{
  "model": "rotation predictor",
  "dataset": "photos of plants, animals and fungi (iNaturalist)",
  "arch": "vit",
  "norm_position": "pre",
  "head_dim": 16,
  "qk_norm": false,
  "parallel_block": false,
  "moe": "expert_choice",
  "moe_every": 1,
  "width": 128,
  "positions": "sincos",
  "optimizer": "adamw",
  "beta1": 0.9,
  "beta2": 0.99,
  "weight_decay": 0.05
}
Rows from block 10 of a small rotation predictor, named by matrix and row number. Rows with one number within an expert belong to one neuron, the router's apart. Each number is 200 + 40 x the weight over its row's rms, rounded and kept within 0 to 999. All counts start at 0.
Before each expert's rows are labels from the 100 images, of 14848, where the router gives the expert most weight on average: "top examples" is what is common among them. Only what is clearly more common there than usual is listed. The data: photos of plants, animals and fungi (iNaturalist).
# router: router (model.blocks.10.mlp.router.weight, 8x128), inputs 0-127
# gate: expert gate (model.blocks.10.mlp.gate, 8x128x128), inputs 0-127
# up: expert up (model.blocks.10.mlp.up, 8x128x128), inputs 0-127
# down: expert down (model.blocks.10.mlp.down, 8x128x128, transposed), outputs 0-127

# expert 3
top examples: order Passeriformes
router.3,231,258,128,194,190,155,177,220,204,157,184,149,160,148,162,183,216,147,170,185,238,234,245,128,180,127,175,207,175,190,151,114,182,208,197,152,226,256,196,186,246,207,178,255,140,229,165,237,118,197,197,273,171,162,258,208,217,249,174,186,172,174,163,194,179,192,112,184,183,212,160,183,169,152,270,151,152,183,148,240,162,179,193,211,116,193,196,161,203,174,242,233,158,201,247,228,171,172,153,200,244,214,192,184,170,251,140,148,165,135,298,231,176,230,188,246,146,165,238,173,164,122,138,225,168,254,232,220
gate.0,200,175,181,125,210,216,191,133,252,186,244,157,211,253,149,234,183,281,197,180,164,246,204,263,152,223,185,187,244,136,216,144,171,217,191,164,148,192,194,297,189,220,274,192,252,215,170,175,164,197,154,261,182,182,188,199,209,191,190,262,169,186,164,199,253,149,166,128,129,230,187,169,206,205,141,196,213,223,90,128,264,238,136,226,263,245,210,179,230,247,193,167,231,177,149,214,158,191,177,179,152,180,244,214,218,222,230,218,138,169,134,248,218,236,172,192,207,198,229,236,276,177,172,255,183,118,141,185
up.0,283,256,182,193,169,200,104,137,158,212,217,206,264,119,217,214,141,156,169,226,209,196,227,158,243,171,178,282,216,188,184,214,174,230,181,267,190,276,185,162,236,208,211,164,165,260,228,179,211,167,255,208,210,149,162,267,177,196,172,163,196,129,118,279,148,169,143,201,184,184,183,166,270,233,164,172,185,210,233,236,201,210,180,186,175,167,248,211,147,199,259,220,171,241,205,199,247,230,131,130,218,195,270,224,221,229,250,158,148,165,255,293,157,180,242,220,128,190,192,208,191,178,197,135,206,217,176,170
down.0,217,252,165,233,136,99,141,180,130,173,283,199,228,179,180,243,261,246,207,226,253,206,188,199,178,189,247,219,173,192,288,186,217,199,184,190,262,130,241,225,121,178,150,154,186,204,235,202,152,188,222,199,230,208,228,189,211,242,133,183,178,150,189,169,244,188,161,206,188,172,216,176,218,191,273,217,166,321,192,270,148,156,148,216,187,211,223,187,221,167,217,211,114,163,233,217,240,276,191,243,233,145,194,161,139,200,199,162,255,211,273,252,211,254,154,209,191,249,235,239,219,187,149,241,191,166,140,201
gate.1,256,196,210,254,209,215,263,171,218,253,264,157,201,179,130,215,258,170,153,223,197,174,147,218,130,155,222,249,227,208,195,205,193,170,251,262,165,230,211,244,190,200,248,209,107,144,121,173,208,204,248,138,155,163,188,184,176,220,226,206,191,226,150,185,182,234,227,169,303,279,202,194,208,195,193,180,265,241,103,158,211,134,185,193,224,236,193,254,208,117,275,231,215,214,239,192,198,182,134,155,237,189,222,277,236,108,228,184,185,188,184,223,180,170,235,149,196,213,206,199,198,244,166,265,226,236,147,249
up.1,174,240,207,232,256,193,220,267,180,222,230,173,193,239,207,225,157,148,205,190,288,178,240,162,228,168,254,114,170,272,225,236,213,182,196,210,203,262,187,229,262,213,195,166,206,230,186,220,129,235,269,162,224,238,118,136,202,236,205,219,203,197,214,233,227,305,196,194,249,168,123,210,147,197,146,202,213,202,209,241,182,199,191,253,213,178,199,171,214,165,199,200,193,187,241,256,137,300,247,232,230,211,274,224,140,199,167,153,203,216,162,222,227,275,273,131,239,210,149,201,124,157,219,272,254,210,224,166
down.1,222,172,282,169,170,233,183,247,297,212,182,161,223,214,203,174,177,251,219,152,250,168,242,166,174,145,182,249,204,157,230,166,184,265,184,124,210,251,204,125,159,131,165,240,138,186,156,165,172,228,184,179,175,249,174,157,219,132,225,208,219,241,209,245,240,206,243,174,243,225,187,192,226,146,218,159,241,207,200,112,137,188,141,215,244,183,208,170,218,249,241,118,185,164,258,235,193,162,171,252,235,175,172,239,178,233,96,259,173,215,112,198,141,190,174,236,240,240,203,139,189,148,185,170,168,191,218,171
gate.2,178,104,133,210,222,195,254,147,261,248,148,193,172,171,236,169,157,258,157,218,242,150,161,161,199,210,246,151,181,241,216,257,187,239,158,253,181,196,226,172,118,230,212,154,211,222,199,204,210,193,142,162,162,256,195,163,200,153,198,245,169,199,175,219,159,235,222,223,249,197,117,194,213,209,235,161,266,216,213,183,193,254,209,230,241,137,159,175,258,200,176,145,147,183,183,170,253,192,177,259,193,129,166,163,238,214,173,225,221,236,178,167,139,181,229,228,171,170,149,260,169,213,274,173,144,177,86,114
up.2,217,203,215,199,144,169,205,215,170,155,208,194,241,247,183,239,193,209,188,143,215,262,195,174,176,239,224,188,220,181,217,166,176,212,165,269,225,143,137,188,231,140,176,199,196,169,213,190,221,141,212,213,210,152,131,235,168,224,205,165,216,164,258,206,222,104,221,175,139,161,234,203,217,241,186,263,193,255,172,192,195,166,135,278,73,219,229,250,216,215,301,230,244,185,236,145,265,254,221,192,263,265,209,254,134,181,173,160,218,216,218,196,284,153,145,213,203,141,220,173,233,192,198,245,280,231,271,212
down.2,217,225,281,180,184,216,199,254,174,91,268,182,222,215,204,160,212,195,275,181,207,134,197,235,180,191,168,178,247,158,170,204,220,240,163,187,220,226,137,195,198,206,127,244,151,215,161,134,210,198,140,193,216,283,190,187,215,268,165,160,171,174,199,171,231,167,192,247,232,197,195,194,201,267,322,144,190,175,243,230,122,325,205,209,170,160,221,228,246,174,201,201,215,153,212,193,217,222,256,166,142,219,222,195,165,212,140,199,188,190,199,137,207,123,198,230,122,234,196,247,183,178,210,212,167,250,227,117

# expert 7
top examples: phylum Chordata; class Aves
router.7,268,236,190,173,195,187,230,156,213,115,190,192,247,255,142,169,234,129,170,151,154,161,190,242,211,225,165,219,187,225,167,267,235,103,151,234,213,232,216,184,232,187,202,191,218,182,159,157,150,214,101,190,82,202,215,153,227,176,167,224,207,157,200,177,186,203,216,184,138,229,116,247,275,130,168,187,189,257,222,192,242,215,212,166,166,141,199,226,262,148,197,204,205,158,150,120,204,216,225,268,149,183,195,205,233,183,238,190,285,150,175,197,186,186,174,227,188,201,141,169,244,197,194,247,181,134,240,137
gate.0,184,152,216,163,139,225,202,136,269,124,193,163,207,158,253,212,166,220,159,227,187,194,225,240,221,265,217,246,235,153,178,193,199,183,178,201,160,256,140,186,192,175,197,235,130,203,211,216,111,199,205,316,158,269,236,147,193,168,233,240,226,248,178,203,245,187,205,155,228,213,188,163,187,214,185,276,262,211,246,193,211,233,168,193,219,265,213,205,255,229,246,286,200,166,234,180,177,165,188,257,216,237,190,178,191,136,225,162,268,236,213,178,208,127,128,217,158,205,160,225,243,196,273,215,163,183,313,141
up.0,218,250,227,224,253,160,218,164,172,217,146,243,192,234,165,166,161,215,181,216,217,113,204,175,167,150,225,281,168,223,155,177,190,231,144,198,288,204,250,188,210,188,237,96,236,196,198,199,226,242,236,182,221,242,172,246,274,277,219,161,265,221,96,257,262,167,182,252,211,212,254,205,231,178,162,154,223,205,214,267,216,184,238,114,230,230,157,195,138,171,229,252,292,180,135,204,206,177,199,216,179,184,226,199,156,211,226,164,217,175,188,194,217,254,198,231,105,173,225,175,181,244,231,159,152,245,153,202
down.0,185,230,257,220,218,212,216,274,187,243,160,202,171,269,197,168,201,128,245,249,130,184,183,180,229,197,188,160,248,193,185,232,222,210,115,254,152,156,270,170,215,183,144,146,206,265,161,171,171,163,200,219,199,140,109,183,195,149,81,188,225,140,249,209,230,210,178,216,112,246,201,233,205,150,224,238,155,232,191,173,170,143,160,223,239,139,176,170,208,209,136,199,182,168,158,195,176,250,149,221,203,233,166,189,212,196,237,273,219,188,193,314,203,182,228,215,215,191,204,218,209,209,249,265,235,282,152,193
gate.1,241,182,170,188,170,226,203,172,197,180,207,192,201,206,221,153,148,197,169,181,187,158,111,212,328,197,153,172,217,175,242,231,133,221,151,159,247,249,244,121,228,166,207,166,186,158,149,186,254,148,274,207,172,224,211,206,86,174,178,169,194,154,132,226,140,180,177,122,167,171,145,208,198,117,170,205,216,185,165,222,164,257,169,194,276,194,275,256,169,228,162,162,133,172,171,215,193,116,216,191,283,195,239,159,230,253,206,199,205,244,248,143,171,159,160,188,226,190,174,203,212,169,218,219,214,194,171,193
up.1,212,205,231,184,188,223,227,205,215,197,266,235,276,174,240,102,200,234,172,260,220,129,210,130,190,181,259,153,208,275,238,155,198,246,245,167,303,171,195,239,184,125,202,227,226,173,131,224,210,200,189,251,206,228,155,217,161,226,133,219,153,136,220,204,128,261,152,221,165,238,235,256,173,267,228,184,223,161,145,175,160,226,250,162,174,162,108,178,202,242,208,231,145,207,178,211,208,220,232,197,227,227,223,217,222,234,206,169,182,94,178,193,161,263,163,189,151,173,182,228,194,272,165,202,231,204,191,268
down.1,156,168,147,188,183,209,216,246,188,251,198,189,158,196,238,160,212,294,218,214,204,124,197,207,183,114,293,224,208,168,201,269,244,247,216,215,206,268,200,264,224,162,256,152,167,200,176,193,237,163,217,192,160,121,202,179,219,224,224,239,181,175,164,254,262,235,123,202,210,146,200,213,136,215,288,181,200,184,252,215,232,154,227,244,207,154,261,103,195,267,197,202,180,153,236,172,176,202,193,202,192,184,218,197,255,199,184,121,245,140,166,163,235,193,89,207,221,204,170,216,212,205,187,205,125,211,275,249
gate.2,187,145,147,177,191,185,189,240,201,144,195,250,183,141,195,202,168,298,204,168,167,200,280,204,183,219,258,181,248,214,213,202,234,247,106,213,188,233,203,153,157,176,227,238,144,213,245,149,145,248,171,227,248,180,243,237,213,212,249,252,215,210,166,149,239,122,192,164,242,153,244,274,267,187,165,134,172,246,205,217,224,189,187,181,165,219,197,162,205,184,212,105,253,193,221,236,149,100,198,157,182,219,187,231,280,138,209,249,200,198,191,274,231,147,183,156,209,116,221,178,178,204,244,198,189,249,247,241
up.2,200,160,134,175,218,238,272,169,188,207,230,242,219,164,183,256,136,155,204,215,240,201,209,195,241,298,219,182,217,144,196,162,255,183,190,185,167,276,176,183,218,138,226,194,173,233,167,186,138,163,204,214,252,247,175,233,211,235,168,212,172,198,219,185,244,216,226,286,157,237,161,165,165,190,251,279,133,161,156,195,200,259,221,210,232,239,280,300,137,223,221,144,224,222,162,213,216,186,253,171,268,72,272,151,205,178,185,202,183,190,208,260,208,182,136,190,274,203,199,201,247,218,194,208,186,189,157,157
down.2,189,248,171,173,191,245,217,222,159,202,175,138,213,243,225,141,260,252,252,234,186,200,192,218,251,217,246,183,258,164,172,250,165,236,169,258,218,194,229,198,183,207,252,231,202,184,244,196,202,214,216,181,275,203,153,224,262,205,142,263,165,179,226,199,138,250,164,178,136,74,175,225,231,159,157,154,235,138,219,141,139,274,192,135,299,189,199,219,207,215,212,169,207,200,190,212,179,200,231,192,237,249,236,269,156,232,231,172,199,202,256,179,256,180,176,200,97,174,159,308,247,158,197,210,175,201,166,197

# expert 2
top examples: phylum Chordata; class Aves
router.2,290,219,146,137,241,224,181,77,186,127,229,185,221,209,184,162,223,165,141,136,158,181,128,231,183,162,252,182,171,223,211,219,219,172,170,179,222,214,249,204,209,136,241,192,222,146,181,185,127,269,179,179,138,141,183,143,213,116,155,249,229,220,223,158,185,165,185,223,183,177,160,203,178,143,238,211,205,229,236,235,231,245,161,166,220,159,190,170,164,174,151,156,192,153,149,145,233,211,221,177,195,237,162,185,187,164,218,165,244,196,229,213,157,203,251,231,221,220,137,200,244,211,189,314,155,129,243,132
gate.0,248,243,221,240,227,146,176,239,215,209,255,156,133,216,196,195,222,208,144,232,154,230,243,162,207,218,184,222,253,206,215,166,274,216,158,115,222,208,243,194,139,187,168,224,186,159,222,172,179,135,160,173,222,212,182,176,203,235,261,208,199,248,166,236,180,194,164,202,203,159,275,238,154,158,199,198,215,281,178,208,101,195,252,226,259,247,128,211,199,168,327,202,145,301,208,175,210,282,145,185,183,215,154,156,239,212,208,189,232,215,197,220,172,159,244,244,136,154,216,263,184,174,139,210,194,253,196,148
up.0,153,221,282,140,177,211,150,180,142,206,270,230,185,251,165,178,204,200,129,160,206,225,156,243,233,227,165,178,123,236,189,139,147,155,184,236,175,174,234,243,162,171,212,192,237,160,185,287,143,277,176,272,210,178,109,235,259,240,181,267,214,222,205,227,180,135,210,155,170,191,228,206,172,206,199,251,234,176,108,206,242,193,211,136,196,250,222,205,191,212,145,183,292,151,224,217,158,164,190,196,200,247,190,140,178,214,197,102,112,180,193,210,240,235,247,208,204,139,232,199,224,177,220,209,180,167,164,193
down.0,274,190,181,177,189,265,163,254,189,113,166,130,132,185,183,207,293,249,175,164,252,164,255,271,193,199,174,146,169,234,246,205,250,193,215,252,197,228,236,188,122,270,166,261,129,189,246,159,180,193,207,218,282,185,245,197,131,185,166,245,143,198,163,137,260,208,209,209,215,238,250,260,161,184,218,248,198,198,145,155,112,232,209,226,185,200,206,196,172,153,209,214,105,271,195,179,196,177,178,197,252,197,200,238,171,137,194,243,220,200,187,156,163,187,179,196,215,175,176,200,126,219,246,155,207,199,238,224
gate.1,157,267,263,164,264,163,105,172,247,184,192,199,201,192,184,100,241,196,230,212,175,186,155,140,231,114,183,208,178,190,181,140,268,188,189,182,212,271,251,233,224,219,207,160,184,139,173,188,192,220,158,200,272,204,159,255,193,189,237,198,185,259,218,222,266,217,223,234,204,311,140,174,158,243,226,226,165,204,193,188,210,226,151,267,192,219,157,182,210,227,232,199,211,215,203,131,125,218,141,205,191,200,150,155,207,243,159,179,245,180,168,251,235,170,272,241,231,155,208,152,224,218,152,265,249,243,121,190
up.1,234,167,173,173,241,218,235,172,167,160,209,197,249,216,207,233,140,288,192,150,179,212,162,189,163,221,257,194,158,168,209,294,198,240,174,146,246,205,188,233,237,142,212,143,226,176,258,132,196,205,211,257,203,215,213,225,181,220,156,272,191,222,144,272,198,224,190,199,255,193,234,171,268,208,156,135,303,182,124,218,260,190,218,228,195,205,196,189,169,215,221,171,195,229,204,129,200,167,174,239,238,268,173,193,188,163,255,224,194,134,233,284,226,237,220,130,247,194,254,177,145,198,276,277,170,176,268,245
down.1,202,276,242,207,229,241,237,243,212,121,185,249,201,262,183,113,167,130,165,208,195,197,182,225,192,202,207,230,125,160,218,189,148,177,220,257,156,173,197,184,206,250,195,268,224,187,201,248,181,205,157,187,227,204,180,183,163,253,163,222,200,298,140,253,255,220,217,244,219,226,204,218,236,196,233,215,175,188,208,138,262,237,202,176,229,228,215,150,103,207,251,238,215,173,119,204,168,151,184,258,159,180,248,206,223,202,210,221,149,209,162,158,223,143,293,273,178,191,250,219,188,211,263,195,267,170,307,157
gate.2,250,178,217,162,257,171,204,130,146,208,209,203,153,188,119,145,207,185,128,194,211,196,194,185,177,209,257,223,199,209,189,190,282,141,201,192,142,197,283,240,151,242,223,217,202,241,169,164,206,132,184,272,205,186,249,224,196,153,291,263,203,161,151,156,146,134,147,222,253,185,214,243,231,227,169,227,163,206,136,252,214,164,255,254,250,191,232,172,243,156,218,165,233,200,132,162,191,258,151,207,282,147,180,197,251,204,268,251,165,216,181,201,213,171,230,182,247,216,185,178,156,154,214,237,167,164,114,228
up.2,206,121,201,176,260,241,264,188,307,180,147,189,227,259,222,192,128,264,196,189,235,175,187,262,253,185,178,269,177,223,174,165,183,212,229,223,254,181,174,159,180,195,200,186,171,198,186,256,245,139,224,174,191,270,169,235,224,163,190,180,208,281,151,165,331,266,193,189,214,132,229,243,247,257,214,191,217,184,156,191,146,214,222,209,206,189,202,219,275,170,181,183,195,144,182,230,142,211,200,211,166,152,147,228,203,218,154,279,240,215,176,226,223,220,211,189,213,267,175,199,224,242,295,148,260,254,194,222
down.2,162,196,170,214,230,181,242,225,184,168,279,224,203,311,161,227,158,203,232,200,200,179,189,132,153,190,248,206,206,103,209,235,163,172,202,162,173,232,191,129,211,194,192,141,233,227,229,133,147,168,180,189,252,195,164,177,239,263,355,134,217,166,136,193,205,140,187,208,246,203,219,235,216,193,222,274,209,226,187,190,196,205,217,157,179,128,193,260,204,209,184,144,250,136,144,275,246,238,118,191,217,229,195,196,240,184,111,174,164,218,161,191,152,229,244,165,150,173,181,212,206,189,197,218,172,203,176,178

# expert 0
top examples: phylum Chordata; class Aves
router.0,223,234,91,208,172,150,166,256,145,145,290,216,240,177,291,294,240,216,203,185,263,179,223,231,218,133,220,218,174,231,203,197,172,263,152,234,270,164,188,186,225,156,149,171,151,220,205,165,138,155,179,182,225,224,262,217,152,234,172,207,162,174,158,149,159,147,243,201,130,168,200,186,182,145,215,214,207,266,227,208,173,195,222,251,199,168,145,211,172,240,277,195,173,202,164,154,248,166,205,203,242,108,196,168,198,183,147,243,100,225,196,172,167,134,191,207,168,201,218,186,180,138,199,246,222,205,205,177
gate.0,221,150,171,149,169,225,149,172,229,208,213,191,185,225,176,202,188,195,165,209,223,168,189,215,258,235,291,257,210,202,230,205,176,165,170,229,153,190,155,230,157,228,122,138,135,221,204,242,235,207,274,254,148,252,172,130,130,224,168,210,156,197,263,128,263,273,197,152,117,267,191,228,171,195,198,211,252,235,195,152,176,171,145,231,199,255,183,192,176,207,132,187,245,234,204,186,117,210,198,224,154,170,217,144,216,203,195,214,192,237,193,188,295,169,168,189,161,122,181,215,188,148,196,222,116,236,291,194
up.0,243,170,212,179,231,220,204,253,248,229,221,219,233,223,205,190,245,231,234,217,222,171,149,138,245,251,314,182,202,180,197,197,197,169,206,230,262,125,138,209,120,250,169,204,161,240,148,202,218,167,244,210,164,231,279,184,192,288,158,175,107,173,246,213,218,238,250,130,138,205,199,188,144,184,236,164,219,233,214,250,195,206,194,181,181,223,184,180,171,237,148,199,115,232,225,204,127,180,179,191,147,199,255,178,203,229,222,217,174,276,138,163,266,156,100,206,157,218,164,213,155,200,232,152,183,241,250,236
down.0,154,177,228,238,228,179,222,167,222,317,186,281,155,227,171,234,99,138,221,212,134,181,144,212,144,237,147,218,242,180,137,279,219,220,252,166,180,201,152,225,185,154,214,182,224,201,149,203,236,229,194,182,194,163,180,201,289,167,132,248,220,240,207,189,173,151,232,268,214,183,189,187,172,171,196,110,217,122,189,224,205,170,245,152,196,182,228,191,202,121,202,212,231,244,135,236,212,224,235,175,217,183,180,214,180,197,202,212,164,105,190,286,178,161,220,248,253,221,254,232,174,233,186,114,188,186,195,167
gate.1,163,233,149,210,214,161,185,283,209,219,174,243,151,178,227,266,170,190,193,192,259,171,206,219,151,163,160,197,166,256,189,263,236,288,270,137,307,190,182,180,209,221,224,157,146,254,194,232,155,129,193,196,293,226,214,181,207,276,202,176,228,142,137,159,131,151,227,234,211,164,204,154,199,196,237,196,150,156,221,260,129,222,178,281,145,188,211,204,124,199,282,209,224,182,149,146,223,231,240,179,231,174,181,201,175,232,135,206,161,153,161,208,188,196,229,206,196,202,219,172,127,188,191,178,246,218,221,160
up.1,162,202,154,219,205,199,176,270,196,226,158,226,175,159,225,234,159,212,194,182,278,167,229,176,148,169,169,221,154,247,205,236,254,279,295,128,280,191,209,166,195,190,207,180,160,229,211,235,156,136,209,155,304,223,279,205,176,266,217,166,223,174,136,158,116,152,194,219,221,186,217,166,187,199,214,187,154,162,219,249,119,201,178,264,180,129,195,204,145,251,243,194,204,172,150,169,208,217,196,182,240,170,202,189,149,232,127,213,170,165,130,177,134,195,242,166,208,210,256,163,140,175,207,153,261,238,210,163
down.1,129,175,205,260,228,250,264,193,275,261,165,172,160,178,214,196,75,182,172,203,190,239,133,221,176,187,127,150,141,193,120,212,146,179,96,168,195,209,194,230,230,174,252,195,237,179,201,294,163,260,159,181,210,203,203,251,227,187,193,232,237,202,193,178,181,177,202,250,225,220,141,165,179,186,203,214,154,149,232,206,215,154,269,167,220,167,183,177,243,114,248,202,169,182,259,207,188,136,216,175,214,268,187,215,237,221,204,212,158,113,190,228,182,269,243,243,204,265,174,209,268,221,180,173,248,200,198,208
gate.2,249,183,220,158,182,164,138,178,227,162,275,249,208,175,269,153,119,181,177,158,148,118,171,178,251,208,167,242,192,222,223,149,195,168,178,176,200,229,181,226,205,193,98,178,163,186,279,247,259,249,135,214,133,208,237,263,233,233,192,253,229,218,136,205,230,284,241,187,249,220,183,167,203,131,212,229,182,225,224,169,223,193,200,180,228,209,246,194,105,157,193,187,123,222,203,200,176,185,185,231,256,209,170,178,192,181,176,152,271,216,245,215,217,207,202,189,285,226,180,149,179,174,270,246,119,171,250,225
up.2,174,246,184,278,152,245,148,156,163,160,226,200,243,218,271,210,209,219,179,206,182,243,218,152,136,184,138,216,178,167,243,203,260,207,163,150,228,152,193,185,193,133,139,258,222,229,184,242,183,181,184,184,218,215,250,251,207,174,259,145,252,126,177,216,170,231,186,172,225,162,233,162,179,197,260,93,170,187,180,250,261,243,266,284,191,197,205,221,221,253,219,198,233,220,161,200,204,168,227,197,234,164,171,164,206,207,180,200,171,136,163,201,181,217,196,226,223,207,141,76,232,224,152,215,328,256,226,191
down.2,191,195,219,181,225,203,232,137,169,241,191,281,161,262,245,201,165,212,213,234,142,213,146,149,203,241,218,240,158,215,177,227,179,312,235,216,216,244,207,270,176,184,196,203,225,162,281,215,194,187,179,208,221,197,192,187,287,222,192,216,202,234,209,258,206,198,142,172,251,222,233,207,217,193,210,224,205,138,237,149,98,160,240,176,150,139,180,290,276,237,283,240,172,205,205,197,242,258,156,193,167,175,190,167,147,181,157,164,178,172,256,209,216,179,206,215,217,168,131,267,232,166,314,194,226,180,164,269

# expert 6
top examples: phylum Chordata; class Aves
router.6,253,233,207,169,151,177,192,146,245,179,202,162,222,188,180,198,206,112,148,142,183,185,138,222,125,138,150,151,210,269,200,257,228,186,221,215,187,207,251,154,227,183,210,222,196,206,143,173,144,245,124,189,156,200,144,168,177,185,152,248,260,239,202,189,197,149,209,225,170,166,124,186,270,110,185,200,224,215,229,226,204,144,139,145,203,163,201,189,186,138,215,166,199,169,79,172,234,244,196,285,140,155,188,166,231,197,189,174,202,215,214,229,161,195,241,183,232,220,214,115,214,269,239,248,153,177,222,140
gate.8,203,174,174,186,162,102,238,163,169,187,182,169,256,233,215,214,199,236,189,167,149,158,223,262,181,151,169,157,247,265,207,153,230,197,189,210,241,191,299,187,176,226,154,230,129,208,209,118,165,118,231,141,89,178,169,171,221,249,187,156,129,241,201,188,194,221,255,203,247,159,160,239,223,216,221,253,155,250,172,169,219,135,144,228,182,206,144,194,182,150,158,218,142,233,227,222,225,252,142,241,175,171,190,172,186,209,175,117,268,154,217,169,233,243,204,192,216,182,222,273,261,231,173,224,222,221,235,162
up.8,247,285,250,204,212,191,236,216,175,212,197,117,161,161,203,229,192,191,221,162,245,158,201,162,300,186,235,240,141,188,164,216,115,138,180,244,134,243,156,216,201,217,146,238,210,117,153,163,211,174,213,224,144,223,254,276,144,252,168,217,210,198,157,260,168,212,249,219,120,183,181,213,251,151,154,222,173,221,164,188,241,208,180,224,101,180,159,189,215,250,257,192,163,219,173,197,200,215,238,140,226,137,186,198,183,260,141,148,250,186,234,231,243,164,176,262,181,216,247,209,201,159,215,194,117,200,198,233
down.8,202,171,149,182,145,165,215,257,219,183,217,240,165,132,195,222,194,219,218,161,184,199,309,220,204,187,201,181,183,211,191,222,249,143,214,157,213,196,271,152,245,223,173,299,180,206,167,297,172,263,179,165,245,138,151,247,146,202,236,238,165,204,171,177,142,252,181,198,164,156,205,222,239,197,175,173,213,185,211,136,149,240,187,272,151,167,128,184,192,166,265,222,172,213,213,198,210,236,254,187,176,249,194,310,205,215,260,187,141,191,165,171,262,212,237,169,244,190,187,229,302,195,222,209,151,121,199,156
gate.9,199,304,182,188,203,176,183,158,257,159,228,144,187,224,235,146,186,211,256,232,220,217,231,199,204,155,253,209,229,251,244,222,253,135,250,148,238,138,137,193,282,178,268,139,219,195,245,252,243,252,219,260,230,215,227,205,240,185,165,184,192,236,163,212,205,196,209,214,135,191,240,208,117,103,270,188,227,237,165,216,222,197,199,181,227,217,194,78,208,242,249,176,144,216,228,162,233,221,202,138,240,152,238,186,273,185,198,206,177,178,198,220,226,101,204,178,231,219,227,188,176,167,193,285,204,240,209,231
up.9,187,198,236,209,183,185,218,181,209,225,155,245,262,181,171,179,225,203,226,142,123,232,211,218,265,196,154,196,242,161,226,208,216,252,128,201,250,173,250,144,180,190,180,229,242,248,276,177,252,237,157,202,202,184,234,218,265,176,195,224,293,151,112,195,221,290,186,122,220,174,206,236,145,132,234,243,218,188,197,200,232,234,149,201,193,225,252,176,242,141,204,252,218,191,113,184,170,246,166,197,249,250,229,167,168,174,186,169,277,108,170,152,187,101,231,151,199,189,173,139,197,163,238,192,182,155,205,211
down.9,153,167,202,167,94,187,209,104,248,189,159,216,198,120,156,169,205,176,173,208,213,139,253,167,202,246,114,195,254,248,224,212,186,210,188,246,229,185,213,262,187,148,264,167,173,140,231,155,230,253,222,228,186,134,219,215,196,210,190,170,202,165,126,187,167,242,287,219,230,164,126,270,147,211,123,231,286,241,227,194,213,269,159,275,220,192,208,201,183,226,227,203,239,265,236,172,142,202,186,241,211,279,209,229,243,190,174,202,222,228,146,226,181,205,215,205,224,203,165,182,185,210,219,178,104,230,235,191
gate.10,255,278,151,207,186,203,104,246,165,183,145,220,172,220,164,208,228,190,203,189,254,212,233,201,240,231,182,249,154,201,229,159,166,216,215,116,293,173,225,182,284,149,198,242,214,181,152,170,160,214,214,236,193,210,147,230,173,159,129,186,192,198,256,212,192,197,181,214,223,217,295,190,245,198,247,184,207,180,107,193,206,214,225,211,197,220,211,158,185,108,173,168,146,240,213,212,147,164,211,102,200,191,281,207,235,176,198,212,137,167,218,252,145,284,212,296,180,169,202,189,280,222,164,217,239,191,160,177
up.10,200,264,235,196,163,166,212,238,194,185,213,180,204,235,189,195,164,229,181,213,173,192,208,185,112,209,160,264,176,212,293,241,173,230,181,199,130,181,194,188,325,269,167,209,179,208,218,134,181,199,203,192,247,198,158,242,177,197,189,160,230,195,209,218,158,217,163,151,206,163,216,185,150,213,176,194,220,204,204,200,208,131,196,135,243,218,146,281,191,214,211,216,176,165,194,163,157,268,159,158,170,290,212,228,95,294,176,200,178,216,297,115,205,297,232,235,150,197,223,124,177,241,187,169,199,212,244,162
down.10,194,205,208,199,164,289,202,262,220,259,238,151,172,175,182,243,225,176,210,226,196,183,213,107,240,217,174,188,203,243,160,146,147,264,236,157,264,126,284,166,230,220,216,132,212,195,186,206,174,240,180,235,243,273,231,189,212,178,274,216,185,177,209,190,235,217,258,179,192,183,165,212,161,291,199,240,223,156,242,117,237,270,141,155,188,193,180,256,208,130,139,209,191,181,210,216,235,215,254,206,290,247,178,169,200,215,245,184,221,252,216,268,162,242,128,141,241,139,149,238,230,212,179,176,206,192,197,170